Weights of a small image classifier.
Training: adamw at rate 0.0016, held-out accuracy 100%.
Rows from block 6 of a small image classifier, named by matrix and row number. Each number is 500 + 40 x the weight over its row's rms, rounded and kept within 0 to 999. All counts start at 0. Numbers have three digits each.
After each channel's rows are labels from the 100 images, of 14848, where the channel reaches its highest value: "top examples" is what is common among them. Only what is clearly more common there than usual is listed. The data: microscope photos of single blood and bone marrow cells. In brackets: how many of the 100, against the usual share in percent.
# p10: first pointwise conv (model.blocks.6.p1.0.weight, 240x272x1x1), inputs 220-271

p10.217:557482537503538493420549531497444472536473518463533517444540525493468528548479565522587524622427507517529474542479535525540483517472477488510497561567461510
top examples: smear: peripheral blood (100 vs 16.2); cell type: segmented neutrophil (59 vs 20)

p10.229:481443538444473450467458492455545554541458530478464406475515474470452479514502486493606466444433457440510516474428464488476516496456497507440511494520495481
top examples: smear: peripheral blood (100 vs 16.2); cell type: segmented neutrophil (55 vs 20)

p10.19:509584507523545500388559489443488467551489503520527476450517527454470557522495538538587550624522489574505535523451495486493501522502453488454429513588511505
top examples: smear: peripheral blood (100 vs 16.2); cell type: segmented neutrophil (60 vs 20)

p10.40:527438551465524517482505551440452463526450532494524504473525527515456539533466549552536510559431488465501485533490517477563467561450444514490487563568506504
top examples: smear: peripheral blood (100 vs 16.2); cell type: segmented neutrophil (52 vs 20)

p10.83:503448521440552435485471515497517498548459480506483473514508520410512426535473498491530497494449488459484469511479526446496513491412515456500480493489449500
top examples: smear: peripheral blood (70 vs 16.2)

p10.138:562545481559465489491495545531456500424468503506570476446522575504470434502553518484474469445445504567527546547527443500558552524511539505485502594493445478
top examples: smear: peripheral blood (100 vs 16.2); cell type: segmented neutrophil (53 vs 20)

p10.81:460467555524428497465484491516430429437518497451472510546587479482441512466428445474534488518517451434492449546471511522508445481525486543497542505535477506
top examples: smear: peripheral blood (96 vs 16.2); cell type: segmented neutrophil (49 vs 20)

p10.195:449496478503534482526486518557560556537542521492520443484504545523534487524579529466523498518507498455485572508531422528483494541558452522457515488476502473
top examples: smear: peripheral blood (96 vs 16.2); cell type: segmented neutrophil (48 vs 20)

p10.121:473458546489488515544419466559548498503540501561506638485524505531513484548573460476417497492496395478534470554558490502477423484587537559536517460452506536
top examples: smear: peripheral blood (89 vs 16.2)

p10.15:529520459486467460450503493491471514455482469426516466493459449465460434543502486440446452461434584499488532450425477519507481507457418482516485496470527446
top examples: cell type: artefact (33 vs 9.8)

p10.66:480485474489560479501523495537467422545521524402482532496518459523525502500481475507540518552553473466504472532516500539530532488536517396447486506500441514
top examples: smear: peripheral blood (100 vs 16.2); cell type: segmented neutrophil (52 vs 20)

p10.52:557500540485544528456528554479453473553467529456515509437550513533472506545497578527599512594432510518537445547476527519529478561453477489518538548525452488
top examples: smear: peripheral blood (100 vs 16.2); cell type: segmented neutrophil (71 vs 20)

p10.102:478432523443486440541458519589528490548549492479480556539519457453507503479536415464525506488520467411497456507570486484490435492552471507530480518470454474
top examples: smear: peripheral blood (70 vs 16.2)

p10.205:530526526492552515432546478481451469556530518504548535453537542476467529566451552516602572610483476543532482536483522517491503545493450468502476526571497526
top examples: smear: peripheral blood (100 vs 16.2); cell type: segmented neutrophil (62 vs 20)

p10.99:476502434510473459489399469497516497477519474534477538446451482461502470452533469436477484431520534477488529496519437471470501441531504473541471491516514421
top examples: cell type: artefact (26 vs 9.8)