Rows from block 4 of a small image classifier, named by matrix and row number. Rows with one number belong to one channel. Each number is 128 + 32 x the weight over its row's rms, rounded and kept within 0 to 255. All counts start at 0. Numbers have three digits each. After the name is the row's rms in percent of the matrix's.
After each channel's rows are labels from the 100 images, of 14848, where the channel reaches its highest value: "colour at peak" is the nearest of a few named colours to the mean colour under the peak. Only what is clearly more common there than usual is listed. The data: microscope photos of single blood and bone marrow cells. In brackets: how many of the 100.
# p10: first pointwise conv (model.blocks.4.p1.0.weight, 136x136x1x1), inputs 0-135
# p20: second pointwise conv (model.blocks.4.p2.0.weight, 136x136x1x1, transposed), outputs 0-135

p10.123 106:088101089110115068138138125084077126110108154119077116142083098146126174127079129077147149103081105122136100152068141128088100093123105120146085095148148103155108052123151122171136105125133067083118112105059115139068056099123115134090091086113107165106082143134125077044089110126132121115112146087093065113120085109110086128110093094078145118125049122116128151080113114107129180114096115152125079062104148102
p20.123 106:131150133132107158086142156093139114094145100153191098129114180132174079173122145111143130129173129117154129124065120119123180115176116133130148094159126090099116127135207182120114198123129144099096148127177168103105142117189123102142198106148179100101098049117132124123124131145149133124039126108127143128135074126171126153158126177162131132100113217132100119170153123113013131127134205144139140108130091111
colour at peak: purple (39)

p10.2 090:139161128151174117107099161135196117117162098163125168077139122152113088146125163152126131086218144134145111121144150137156199133139089141096146146129115109152090079104033194121118118162142181121170102138084118180106118106141167175082167200146166147186092198118166139136167111083095106135165120122155124123092146152168141122087148144172153097107150092090129147126121170165155100128186135127169097172108165102
p20.2 108:204145139145109176058094140088141115099115105145092144161149129117093086131115153135129169155094084186150143168166051099122117170118117121152114157100121161159131113166146144121173166164145147165185156090126131126155097120138070057163162197105149136145183116137200106128138163104155109156106154093102143099147113215148137117178150148167145109174120161159157143169129148132129124142162154218122140178150084144
colour at peak: purple (41)

p10.45 100:140139160126161142148193163142099122118148167139125169127106116160123189153178171162192163083122169194130149142189142147190142134133115151157147170151153111155187110124086135124122113151186170115128115086092162149097115118135141161192111186160135149137113138123139145134168171156129124200118155106152086135151134166200127171113121116110118157117162152178159163125181154180124190130074126157167067117167161199
p20.45 108:191167108110136146065102148104159108152157108175129153095154162145179128169142128153133189154147150140142151154141097164132148125100096122207107143111178147127164098138110104144195127139140138185170203122144151128143138194125146126205195172140122143149152124139170176128156192103112151166103139107131129145177139112126202147103167105207133122179114168128127166131155108107131187123147153131118070187178128141
colour at peak: purple (44)

p10.82 100:097130124098154154133121140146133130157089138180117104137154186101124096196099178146135124121145133148118106232150117128145122197147129167153069149089166126145146108127146159231072105094129174162128148121156154141141134143162146147122171098150146116163146105201141139121133131235148199109114159099138164142125116135086102103178131102123135178189109187160137111177140156110138108119088102109151121185091142111
p20.82 089:120088175147057139107096085062061140126117134133117070170167103095132090087126178137187111178127097129151075106108141143123169119094149182090140078179175124098116138084072061143092078156187096143162037136108184105105150088063137145069106135151147155153142147067102100149102145158131127131112137131143088148123134101198116136148133132086158143151130138126115166140126163129132082156125125144144138115124139163
colour at peak: purple (53)

p10.62 085:145141135105124126179141106136105100084194158148115096079139114121098136122136076126169142138153173126160129127171130119169150109119140119065187164139102099129129098111102130110167100175161202119164108141079144113105175127160115116198145179150085146128122126112136187213172146130123136196086144186098115137110079150129081160127090185115143142113204104128130167101144159106163169098111120147162169149133163222
p20.62 091:118100112121136160147171120169081148085057140144125137151123064145072129123136136075123087121136091143167061059107155109142159169143135164077143045149106113151111111139105153125105155137138169132130090108110121123120087026099101145000097124134123158104129112171109049131113081107126088108109132133124129134127105135124056130094111125106136067131104133140135120134107123132120071117150127134101157112074125145
colour at peak: pink (55)

p10.94 097:098131108101160140152220140161103140126104170163140108170130145186127169145146138153184166111079158149112128181186121115153141177127162138138093163164150128168160129119157080189090096093178160141160128098117140096116147150104131114189100176098115161081128114149102146158179147215145152143126160123145108136092086121128121163176121130137144143187133142155136105155173091155147118092071134145151084163110173232
p20.94 118:172172076104144123145109125099163118191215104141154151095127218120169117128116126207130176117135137090124144174124101157122111084131108101105111165104101151146126104139186134126171138106115125162119195144142138126163157221166155129216150158131126146098138116138210203114143141116092151133145078131145124162154132106135182156109136115190103143158107124140123154113124092115119213118126125122113098160175118106
colour at peak: pink (45); purple (43)

p10.134 111:117103126166115125138102125077157055123172129111151095118134135062122126135072154087058142150099071075162134120096164081054132129094115081097148065165087103109147085102128154076146117134058090147109115128157135122131151116109094104129126104097134093102120088128130054133068145116101139120137090089076140067070110111135160180112106151111133148108156162153142137128082134091062138091060135146125137142153057152
p20.134 068:163144162143118097158067148135145104149102209089137135120106106145121122101107128115111130140124166160063128138101148063112100187076116122159090180134124134095155159079107157107149084121114111100113158052140133107140068104112156096091165164081123099113144130083075122127124168173145166076066090141108121103045156178110110102101077084125134170110115146120121119134169164169112114128041111098137143090061149117
colour at peak: white (54); pink (46)

p10.9 092:112116105167160098111098142112118059097151106121158093170169115078161066124087152127118142156098135065150071135124118078050151146118180095132157055149098114108100133151170143076184087127112115147149171139148100120161179099116067112111151134084119117097146084152106096154104100147140114143164137134112148047073131132145183157141128181079154151149167107139104132164118095066108097091120200125104137160155095160
p20.9 074:067143182186107122133076130166143087164130141099131129105136146095104116136088124163117163158080144118115117123149099128080097145113120114188105148103186145142126140099140163098142162134120063121100117075171118086125138150146146124135205117105172108132099104078118132168158204147179193097145065172139112118094108137120162142155115152184135133127130170150092107191154201117130108124084145113191190046102101103
colour at peak: pink (47)

p10.68 102:129069089158066105077071095101119133123141122095138117099164091103097082141094114078064126152078085077175066129125145086126123102113081092114087129115099153063141105120122149114095097087073068139144072104138120131166130097113095175109128190129103061119100149102140102075132137144123132115083121135081130115091117114152050124152086148134138150145101132134120076096105116147094089118202083082112125137141074161
p20.68 108:115163112159147143089134084125106111117079109120099132110122132160190128163178124104117112100141150129076136099106160101152157134191150159192158190171128078121196153111123200144155172130089169145122176119194128105082121121169080140138147080139034073198106127137119164038132142140111086136090130129144173086124105084078138122099121042134164118096148154130150106111138115107147123119135177119118117126124129127
colour at peak: white (57)

p10.70 101:114080114124120141122098118107122111152125067157146116166173123097185079128088145106067116163119075089153059132139148060083061180165120138131129117155117177086077086183136137144129076114097157147138120105176168147165152163064111120133139098112137081139141097179144104153116167176157143115155121109114155158091197106148153170142185162121154126177141128108162104163107084134106097094062170110126134161156076162
p20.70 085:134083066163159137105133129126070119089112105191153140119152107084135142083161109148087079057157127124138081101128127155101155105097131155120142067152083103130155167095075042157093021163117157132160058120053125137133159111103117147115045163141099123146149153124177113158117124149074157147162109128098134121150145119096154098105155139124075127161112042116103150143108111124121129165118149127093124116161150135
colour at peak: purple (82)

p10.40 093:085111097125077129131161105060117103113128151107085119126113087152142169164051168062144103107084126079171116169108187084102108106111102123107082113152153125144142096147122083136132121117141082063106087144088186177158084132080118128132113119149080146082090113082135075081105156141150111110105131100059140126082107077089096156126129121097062171141086098134176130090085106131114201091119117110134147104133125082
p20.40 094:143143144054065133115087136126079115151176149099087118098117092098108163115105130125112114174093089144143122149145061141092101146112113104065117136076146125089123104114037076092167082093147101083119099187053077127137145161078118132076044146121106187159109158132154145125123151142177104119173147079118152092128143146119164104123128114103186115116130070122114073117120131128194156113127127104108135134181153111
colour at peak: white (89)

p10.91 104:112126083108119137159122108128148102148120133151176125121164129130144063128122114124142136076143131111152153132104181141147097132150105140162132146255120191109154128126124135156116093068143102120130092122083144152138111172129099129154115162176095096150113047127120125140145128140155114088152119054129114155150103108160145255117156118152115177110129162182167068136116120131115088136056152182146105118169124181
p20.91 096:117070131154180076167099117142154128106090140138130197209183102126159175108170070104082115105138035113125162147165119132211102124156122134087140111131102163139140155181135163150122145134078116078171084121100135122119123103169144085108077151152133133140163110162139084131130077141140161155144165165076157139138069134090131090186128136064132128115117119170179103113124168145119109151123120149173197123160154122
colour at peak: purple (43); blue (40)

p10.125 093:166146125086134109163091164164107139134116157130120116090160144127125126124132105199172147073205154138120164129216125141189148107129080110140109194138150124120129147103082169176115140183144229110149117129082098129073153122148125137138139068116139096153076109128175188119188076147111133069120085100157151139149139189153120130071136095144097142123140128151129076126194150129138072136120133152162092153095120147
p20.125 123:182141123143143149068114113134168162153211107182148159109134176151115123175124129192123114164132129151150184200123088160175121109149139099106121144111128164095148142191178124142188128156121097140132141085099120153104146161150116102139123111116133140127141114152173126133193124097176088196127180101100137132161153123123198112132213144144107150104120101154153147191126154093121193126199138110145120159213166132
colour at peak: pink (45)

p10.54 106:112131168183127157190082104142074133109118161147087189122129148096114092131122115159152105131141168175172160158121156149151073113105148132121132134149126145122154144098137162122116169155153118159137112111150224138117147132175156119106136109101158115093091067117156163139128249095089130182112120129158147119145064099176095140123127142140116156164123121147101203115140068167206187137149144157185084141126169105
p20.54 102:176126130198157171076096122204141142137114091181120100095150128111095150125131109142118134131174078119082138166146018120161142096136119111121108128127098183074133119138127149148186166205145105162140211104125099142146089100130075130090144151063110094100132098111160094080158184117118151101125103136129111128116141142111104156107120096190135098160119111153127174202128113113141123109119128184078148165068147135
colour at peak: pink (56)

p10.109 102:109099146120082088077128117068085107121141140082135107102105092152182103135163159060165100116122134124149151117091144116107045075096126089201076098165158124138124120088148110134114123081149092125092146113094165163115097130203100126111104121139084140100136107107077130078128137135113097093181071082077077109165092095191124158120076093118119148108099111138114135137059092130132114147082131183112098056140134152
p20.109 088:136176116140120104157162184144123089125140143089080098098117098132112147110125108119107156121169102122099111113148172167101094130114133102146122147112117180119131097079056068119145109118127136111135189153065082141229091159094136137141122095113131139155108170118152125152070132112128153105186109151124081156083210138096134109072086128100130054128145093117117079117090111173181144122064077126091074169149148186
colour at peak: white (58)

p10.106 104:109121140129108206196124141112132112169156166133077127119137216129081101101086096122119172164156099097202133113136202133123074147117145157138167125171099125146123102133121168131116120148143157124137125151222157114120180178122109094134173141027156118114138066135160111151117142112185147125119149133116140090063118084117155178140163141130117166147159176160138118111119114128155104067092104116199158134113154147
p20.106 101:134152158135148231170119118066139164139157140130180113166119151137127044095075173186160146113135190115199110146131123188087139104136132133087120150139132161167115135090115094121084098120140114148134146152069184112097140125094121114112128135144152150103163138124142097165097094107096132120154041184101093166132098137178140116113135158131086141158042095175096135154127136125139138174124123109197131072145089144
colour at peak: pink (59)

p10.81 093:154165161168165116096062113136108173118096119155148148099155105158135128093167091178108165169214111167132085180191123053149139110133138109098119173089139085100150146114088179141134109179089219153148111088140085154104168136118149131099171097142145105170135125140122167159165093120077145127133124120172177131150119149174132070138145149121136139129130165153141083133207151160093096154129161146095081161089087122
p20.81 086:174129187133088124148096128093123166114167112189141101152123193158097141161123104120096069146087138129184174158149122150132111140113195126094131172115147129076137149116166145112171141123122088146115124192079133119122151109169086126147119093142148126170134116151160129076133102186161167153109150169111119091116164074126164096161154121085083182131061124146137118117157153087119118097165091112191218136165072202
colour at peak: pink (44)

p10.131 104:082059086089100049080104068117119179122116142066147086143117104058145176111090136091152144123090116122132117183132125052186112117133136065085109154102132128093133082121139144183075105122124144120076134111109110122149099059094097154144078142157077121144126130134177143070139128158095166086106103074093143140102140153135108094135082119083126134123093113121134039114134128077098142123127110086098160118124116146
p20.131 098:127118123086151164119135107170156138115092102168105127154132088164081123133100200061131166122139113121175163098173162112183172139133127148112126165155134184144147137103077161137129161169174149205166072144136121162173093094123126058090086206137071113120183119139102109141111100150128168152130131106081161116138116154121095072115093047109109159169117112164160154148083121157134112174140099119116134187120132066
colour at peak: white (75)

p10.129 094:074096095076083093144120076104145117139140105095135072109105116102102108127152135065106161110072111103158143138084161094159096106094076071124074163153136120112161136106098148138104110100123072065103087082133148140117106106100101153147076132145102111130094146094174129079117175128095118037107099068051127127119149127139112158099111106108142161069050127156149112090110118093121123135112090153160126054175139161
p20.129 117:136129159124085097117061141163136097103150102094132121130070164096132118124067068146104137145138145092090154126146093126145058074100148050111058120062165144124075074137143145074136136101081071085091131137115082118126147146169074090148146065058145110115132124132162130150137126075149130103120129101086146122075126159091152125129116136132096069089160129150147067105113182135121176159067142134132170133136157100
colour at peak: white (74)

p10.60 102:136107153110145106097081113117195131097128132125153141132076121078127140151127158171109100134156100159130087154185122101144214143143119137089141161107058073109137065071100188165102125158125152093083124146110173169153126114181127137067126204159122139186094156138210116146157160132105144136122141119159115117045144150103121092139118169139171179119147097144121123149171185138104133148187104110102165152089099089
p20.60 098:103113131135091151197136115086127107123104148130094117119089128164140162126132145102147145071125108111125117129141142147138153146087128122127148092134154111118102144063115110091138108110107193124103070149216224163083084103147160140101063117136097156177127129089060163129106121163074124130120169135128168169109096100185081118102087076061120137096119107151072114044178171157169087152108105111142154138104103154
colour at peak: pink (51)

p10.5 100:086133122142117129119124131066081104128126111101099120105138119139135105167133170074129158099130129083135115103089155114080088124099087084199123092189147108156122102121124083101125132087087079071137128118090141135125034155135067135117093088193058153095117109131064111097081085097117066110150106095051080100162114104143134185097114094124109148082123129161143157142109111153123157150078158171123091077156136126
p20.5 096:157133091102105160157114112184101120149150164112137098097116105106111102095112097142099104126107151159157072108181142169081086156074127090097108135083102164116130097056035063113113068135113107156124126200060114137164115162081133111147043085079104110140117177112150160153101157127126091124174135140125145131095188123121158140118114152125133071127135045137097101121144129126200150120122098110133102176153109144
colour at peak: white (71)

p10.102 098:146136137114154133109155155152172047123157119144129115100102146125101163171060194141119160147172142106169086159119169099141182147129095137143162133113088082138096065085055194132073123157101127154118103126099163153116131120113147163107142202138113139184113203136172117114168146153092125148144165078136104098088136143177123132149118158129186114146152105059148176129100158141117172157164120075109078150091130077
p20.102 098:187125112152150173127113137075147135079130126130121126114184146101092173135102140190121159155096122142153142153164036057140151139136065135120142150117159171170150137142129106108183140151135117113137176152124131168173130111143087095175123169112118121175164134071209084184106174128143083113149143121146122101135183162155107163166112151180142079175119137129121156149143118148143111037118098199167123187121122161
colour at peak: pink (47)

p10.97 095:105137104126106129131136067161139153066111104114120153157162137152122145164130099165100105207139116165157128179106115140148134122127102123093105124107115091135129142131138119160066117144102155187124089138147213134100176105111189136137160127145140109102143131095203126131141199131148187148047162066173207117153113145133097095134116169124132107175131057118077197117145163149161207125100117141107185137120113135
p20.97 091:109103101104132127177184185087090089152106157146154142069121114154188129144101179073140094072141143092184143168147183194109117168112092131145145135129136109184100108095111103087082097077127152083129135103162165080112168114151162087132149104193149117148169128107149109129165115093124130178140119112122125113178147109166130106180197139068079212113149122085092164092153096151111106135164121107150126103160159131
colour at peak: pink (57)

p10.126 104:105142133146127197137101128124089117156159156151129143110106164095158153137097127165164124216140137190168090138121141103090047138144149177143145145083126121144140081112147171140138100141144142147133134170214178126116158152156198103140163129062144117134179063153188152178101169146118166142164152103153145132110107078113121094192152161069152181154144178144148148140161093121151141147059143079141152130111148118
p20.126 087:135160079149163106119137163161110133089122150088144134135136097121194193156170074110121173115156208102055118139115141106133084090102058138244109072130129120151156106179125117140113104152123136112152103138144056158152123150117126160126116134110102088124140145126117173136119100168102157116141142139145186119141151181019122124078128128123106098170169131066119148149080085117119136119130149131062102132130120093
colour at peak: purple (47)

p10.1 104:096069107091149186139085167073156043136122128148154096143097126054169106181094142129112086120095094171155081144125142088092083162206119158126132113095090170129148088159140099093124095135121109116086110144095187171143150175109123128111127111151094123109151048155126144125113155096147164151201125118131109152096130106087177090107161146121121142111143169117161133167151119060163142126123190084131157116081153093
p20.1 097:136152134140095197132146101108121084183118123114152053067099127114101120122112172166181177131118175107143127142103138188117161126147054162154158118143182151101093112110148112102113154099176120123073101070115172098100129162117148134121139129148138143120050066065127131127189123099129120118161095118179126082122117133204132180151114163125120123069138128088093138118184119064079149058110125082141142093130144111
colour at peak: purple (59)

p10.115 096:126119126140122155101096083142144110170134082159131104160167145071162126098128139137080155171114134101143055122122152050154090143148147131112164160166049164084090127198162163123131122128082136123164131144163107136178145155092107080118119129101115079146143082152137132160156135147161162093155155144137165140110206079157139186138188117085091104146171143107141118151101098099106078101063172135101153135189088193
p20.115 094:101175150166093194123074095151120172147133183161179105147131159119133120143101114170139134103174173098187147153122073164117122116107083107093087137128138144091085087110138117086105138189191074145157168134073175115074116162143101131111118146116120080141132151073126122183153073102088135099185108152098102171127097165132128101100106143131046118156092088114077152137124124146146144127090108084163169057120165138
colour at peak: purple (69)

p10.57 091:144067152171077144100134098102077152128213155100080219112099126158129155112147118107087144163122113122149113072123185146139103118091060172119173155103129129108138109131143121076131093118118114101181079150140161083125111159114133160135129141101226105116156097102103149061170149108165100136104161099134122142082160084154116147136154147121071080131101127114115122135115126208120117132085107081125119102200113174
p20.57 094:101170144158112143144177143140103075189120180121097146103124171160168167155168100129161123106114112102067133169154128171124154153161149099113185175152097169131128144181109141126074103060105118059084108121104134122115133120133122145095118075170150109160070137145142115108094065123099143126130124119109120041154097156101117114131133143121135116035062118164116055119129151070158110099192080116185115112119112113
colour at peak: white (100)

p10.47 103:093063129071096139123119116083148131188071107147149084136118159096141077155114188126089171119107063135119097175140134090129111146152081143141067097094121148102125106143137153197075117045095132145109121104158099131156124180106098138132111115128105075133119067143132080051130081204137137073137126095132108152135175092074119087139170112133124148164090162128177063152145125102092082145108114108131137118150098127
p20.47 102:133108156131083175116138056129136065169135086128123019132056105133050124140125175131195173134106143069130107113084149151108169118147116161147177136164133135083084097087122091106110094151201072159084051135124165165128137140127121154114131149136103094114110083086125140123151137124100154120140087152181149124136064155205131170141126131123143132149132112150165163174113114128078130114106123156114128137128150080
colour at peak: purple (82)

p10.41 097:093136083115126123146058124135181145062161162153154140132124102142127090176112125114145163120089115136106131146118092156114143132130112161083160063073138069174113111107150138105151085188147131084173107134058148141071117089114155207096117103143148171123130125113136094153043147111117151177074162121113120129132118072128113106134111143142166097152155074094135165119102137120203219138131091110138132114086200138
p20.41 081:084116195130176103153107156109211132156153129161106077075156157058123174125122125133139193114091100036095192135158105129115060100113187107127094164101134138086127146187137066145167093095151090131133111104120129154114082108125155140134139123121106071162104163054130141125139183103151132128149138169137127173113148166146080171115141100177135142168107104116071163140093119163161104132131130128103138180104146142
colour at peak: pink (59)

p10.50 101:117086083117140158118063114113152075152124100168207099186174101063221118143080163148102109154111096152146083142139133085136105152213120153090134124152104169114139107193179125132152063121109146127130099131125174160171139159119139128123130108112108092138144053151140125141150158123153130144171142102154145152093153126129160136146200148117131182173152109146163146145153129096130132100076230128154156158136125129
p20.50 101:110213191104104167143117130111133116161116164093151088098095165125136112161076154157185194175101180126170159159123116135118107156121076111147118139104177144131059070105201176046119225107175110180101177107132166116112121168163123156140186111131186146117092102087117133136196136096148115120111111082157112137120115146164133140133112146136136131121152154145119152110147116124114152095104105085175102099127123102
colour at peak: purple (56)

p10.111 098:072083095124172127130142155067135084092089163133114118163174161131123095145132147070170129138093134093079118174074112120033136178148147149147072067141155135158119104151156085166127126082167092138152173133141168161138130141146114093129161119116147148066126125174086088109053106170185163096131156097061122110067107107125136134157150135105169161180118108151107102149087121132170109087157136150136136170161173107
p20.111 100:158108107081144151070151138078132175134128097161120080100156158117149086155146154136100067108170060172178112116081131122104151147117128176100136167163118077049194158154117123170067136158159152154165130121117155086140119119124148111096113114136145127100153060131098094109081163163117101146121137042084117118135147144147122089126100150103134194147120126158157177137155066128091113081101114124145053138138134054
colour at peak: pink (65)

p10.105 090:101093098117136128113097141104094128103170104109147076195141127071147098132092128100136126156109100083135077172127116050142124140096185090117156087162113096100113088137210133139162121135113134171113155145158135119124170098090083109130131141096134098095149085134138118147133125197117179134099105111090186056108119134144123189191102183077133136179197098110072118152133141063102099105094180119133176145104104160
p20.105 082:172114116151183172123187111115088184126092088166135143137158062156170143148162151100156129116128101126153062088081152106155170123160146152132167069148172106166140136179119071153099092149163172167170126112126135107141144063078147180056086135161125155126120085175144079096115123133118092172116173118161131134177121145145094155092160115144156118162142110163139144105118063149069083151176111136059126125158114131
colour at peak: pink (73)

p10.48 093:089047097101115107132114073089158130130131140093128080109090118077113134142090159081113140108055138103159122152092169072138122096103069083112093159156127113101154098102093156137113114102110045101092086091108150155119088098123114160142079148156096123145061132072169154084102147130083120055111109115068138129100149152152098145088108116132136167069057101156154099066124131104115126128129094140142135062151128146
p20.48 132:136139148126071075101059116138146097126171096097128102124073169089120124099074076150096126138129130111092162147146062123132056062096107053105055121063161142099064060122154158072165138106074066053085117159133112134134150160164084123160157086067162140136128121110161141144138141077150119116139127096112145107094109146112169121132135151142102077100129129138122079113130146130143170130081147133137133147151141126
colour at peak: white (85)

p10.51 102:098127123108134129090191127139066089051130139161097124121102111166136203162067136115139136106169158150126082156109074097087157129134106149203106148110139105137117090086109158164085175113134127081095107098080160115087119097125187084141116142121135138119126180124174138125100151131113104162106168136107125115113066129075101142117101178067228109097141072076126159115131143146132148134085131058083105120145137163
p20.51 111:112123178062132126126129085150123148135128124131113158124139122130134112061127129173106100171131098180155199157092159141160126146111148102090079149106207129132118116149133116134150160111080194104134061144152143130053119085102139144052122092153166172129123124160125072141160189107145073146142153073097130145116140031139090094132168120133160122081163133151129090148159204138113090169142160081163130131096154117
colour at peak: white (49); pink (47)

p10.53 093:106122113105150120130125156163154130156083118146153097191138139099150093160095183154117134127140120114096100219173102108131172179152150151169073144091132138132121120141184143207096100084135187148134152129169116128140141144124132159120147146147128105159146139203118128118152098240164179080133145080135142155126124157109123094200150109137132164203109168154135056199161158126139083103131126103142095169114119134
p20.53 086:118196076101140129143148165127166131158187123094135149080092183145129109149111095164085131085102158128148197173167131130140070150143137080155108184085108163125120095134182213092162215091091167112113190123124113142128122191194137102170178108126147144112117125156163196095185119092153101121113095107115164135120132120103153132102116122155069111097125138169148105106138111116133205117103107114158121122133109121
colour at peak: pink (53); purple (45)

p10.98 097:125082119086176115188115163139159142134073146133187108188110165108172090128081155129132211115080103119086059134116101080088170173147135131070082115117093166108105101148187143154105109088143111149132133072134081110149136159055109096124081087107119107121127118162089115114087095152167142071178139114140118152106127120113170149152140099122098112154099192113125062168101140101126086120112206093127110137126114145
p20.98 090:119128163175129178112075090128133225136113160159142099145219144062179091106089094166116120113155143184162166148137082121129111165107093096101073152083126131154097066125137174091124169220179102130182151143131120159129127164145122108147126125137112144104174152101146143154130129096102123116177079103085124192112121165121132082116115126156074106194095115155130154109118120167171159117096108129156109101105100118
colour at peak: pink (52)

p10.55 094:150118122101147135154164150139125109090157211143130094097123125137090150159143133142228140104057193166121152105153150167144163130127133166137149146149133120166179160109106075120134136102231108106160117128109095143118095137177125152149097201148132180084123136110098166133160128117149084208138164156132076149136090148120131155151131134133162149117156139180159157113137130139195150114182101155172116110159213157
p20.55 123:102105078093149107162158139149131121088074142100134093136124093116115099116111125068118066081135102127140104100121159095106128164112129162091131103139078115102114155109122128126121113132123129095113103110145141077128034088125143096073104096065126089105125139117068077153095073127133113043127123111094105121056131152137075110099021128081096160109152107141117146135142122167128076118076124089130161095040137082
colour at peak: purple (42)

p10.39 096:089115129070176118117143155107168174121081142147175098150106130152165130141110120088141195118105090111091122169122106130062168163146103142122062062118146139142050129135171147165151129143136110103121127114070107129098096148136146082115005058107105128149125125137116065111058140142157152118171154138092103160151122087169154124115130110155140066112106170091131101171122154093129108125101205142128134120094116088
p20.39 112:166123111148108143081073138122101188071109114178145126100200121067176105083110091120113077158176182208130119131106068119107118145108086126153097137095122087148119097075130203120124171185137116126177128133159113128165131153123103100138159152106152172143204131112145118134126137107134115109121129056082129140135097117106120053167132128144127082195113170139165180132106115153129153088108136201159101157104135121
colour at peak: purple (49)

p10.46 101:073101085117126092140104099115124176129116117128155122150108127124119123081085069083136164118063089112142093139068134150102114142120115112104129084113107098122038083117131154138160123152141078109121143126078135098094108075145140135056084036093117108113120102123171080076094139108107135084102155129097098091135138087132102119111106163102170018120104111056140137137088065101108132132071130118109157113082106126
p20.46 104:163166094080074112071092110100087122069131101130110114109067145146159098151107109112150127155153093126085117109121052122128140107153106110115131142104105113096086085117110137086156104107143160087061143145200126143102105164125099062089176102114169138157090091116163128155107143125121148118130152027109177097109073138143143076161123147138143091097139208131125085162124179114117169097112210168125093147133119104
colour at peak: pink (71)

p10.65 097:084120124155131169136129111157100158107207144119068137124103164094083124114117110106135125175150123126200131127146159086182077116101154103090196136173128092120108092126139172128150166191137150143103126138153140135153153126114097151152130121123076151113155126117165125244159175147111181150101093114077115069120063119164106161147123197078107135137238127153128150096131113146125147111085109145162168116125145131
p20.65 105:097120120177137201171126110139129067137108110168161155066115113179123084061041207114190081191152142114197099102127150119095160128182214115096128096130133122201148161123124121147119097140027122155126107135113158105131158103152160097105109154169112175154127093165156128141109140051101109123146116171075127147140123100134128147126150119092108163122121130095099119150135129115112125166135119136135171115135121119
colour at peak: white (88)

p10.100 103:117101085120097107126035113124110134143128140134130155182129116118136039101115089063099157146096088101150087118054130131102095117117122116113144072165147108109133106145190160107149100139109059128156093128054117126163100131141111152033122013144126093091100091122136049105090100103135144102106140145096109100130146091134094149147125150090157121159122128149128095114086084110108096102076149148126115149116096132
p20.100 097:139221100098128114042111118132102108113080082150086161113098147164143126167165097106100129118147113129051122132075083135129152124190110123102144176133111118100148102109116163111151126142094140141122127100168134107109117151132104059099194113132093080146117072141148105081126131141116098117130147075097128056142062117100120082140138115177175119094125193166147097186137118108106142112136189205141088160111180115
colour at peak: white (53)

p10.4 105:075092084123099167218096149075068112111142178145103116143143154099117090142080140110166129165101136129193138157081171138055064156150156147115140050125111142132126114144154094108118076145172110120140162154132163159170152145144127141128121079075137144071147079155163088146056137122156171131121159076107132128100131079110139129128154168085131144142170137138126133146149073083146090091066154137158184109102150118
p20.4 098:187131183043131171108117128108147120135130153132166156163106155188125057135127176117110106119140095159182097184115101153132135117131096100083080169112078134153144117127129110143088125134130165126166141155107166083155116133131126122156131140135098109119218169139161127124063112137080118123166072118076121191109181150164127085073110114120121191153104109196173151157090088150164122098108110161145048153134149151
colour at peak: white (53)

p10.3 102:077082064137124169156045126092159131098135176144147114124113145084128087157119090105153164121087142139164133164094154121066081160134120166124140083143124151144135153133140141115160090127172088105139096143123227146137144141129162141088105083154131139110112076133154105147055238109157120154140164098133146154139106063166139184109135159152180151108162114131127164116109084096188172125090173129130146089137168137
p20.3 105:158103120061153160132125083119077159120145123144108153163124137102114097063106128144142122119108162194194097119116144179111129128099093126092108156129090116191132127080126106137098138160108162122189076137130160084121141127139137133141134169126140181136191129198129125145141103090078099145144120104022128156134111092149130008171130146069115118139104119171205136135126172129116122133119132133184061107126130109
colour at peak: pink (54)

p10.88 100:079132115074122154173161130125087111119090162171134122130124174144135167163119130105138092135117155122142132175099136136135056204177133167158083109086117148160141131122123105180088109086163126139149137130120179104096134158140210126151156112134139135126136081169145127160087175205163179129120184102083117145151100037111114124189135166103140148158138151118133168158113067115192171103068098096135131163092177145
p20.88 095:152100082132118150142198171092154072148133144124148116068055116162165171118113115082166146097141155062108125147159155154080142164143084120199141164109127111131076092153141117069143111056115162134052137126132102096156119155128133070151130163179091083120094146118156162133166135105080093117168112118180149096154172179128138183094137142172114162128183131043112148097128105151135161138147143087102132129130147129
colour at peak: purple (63)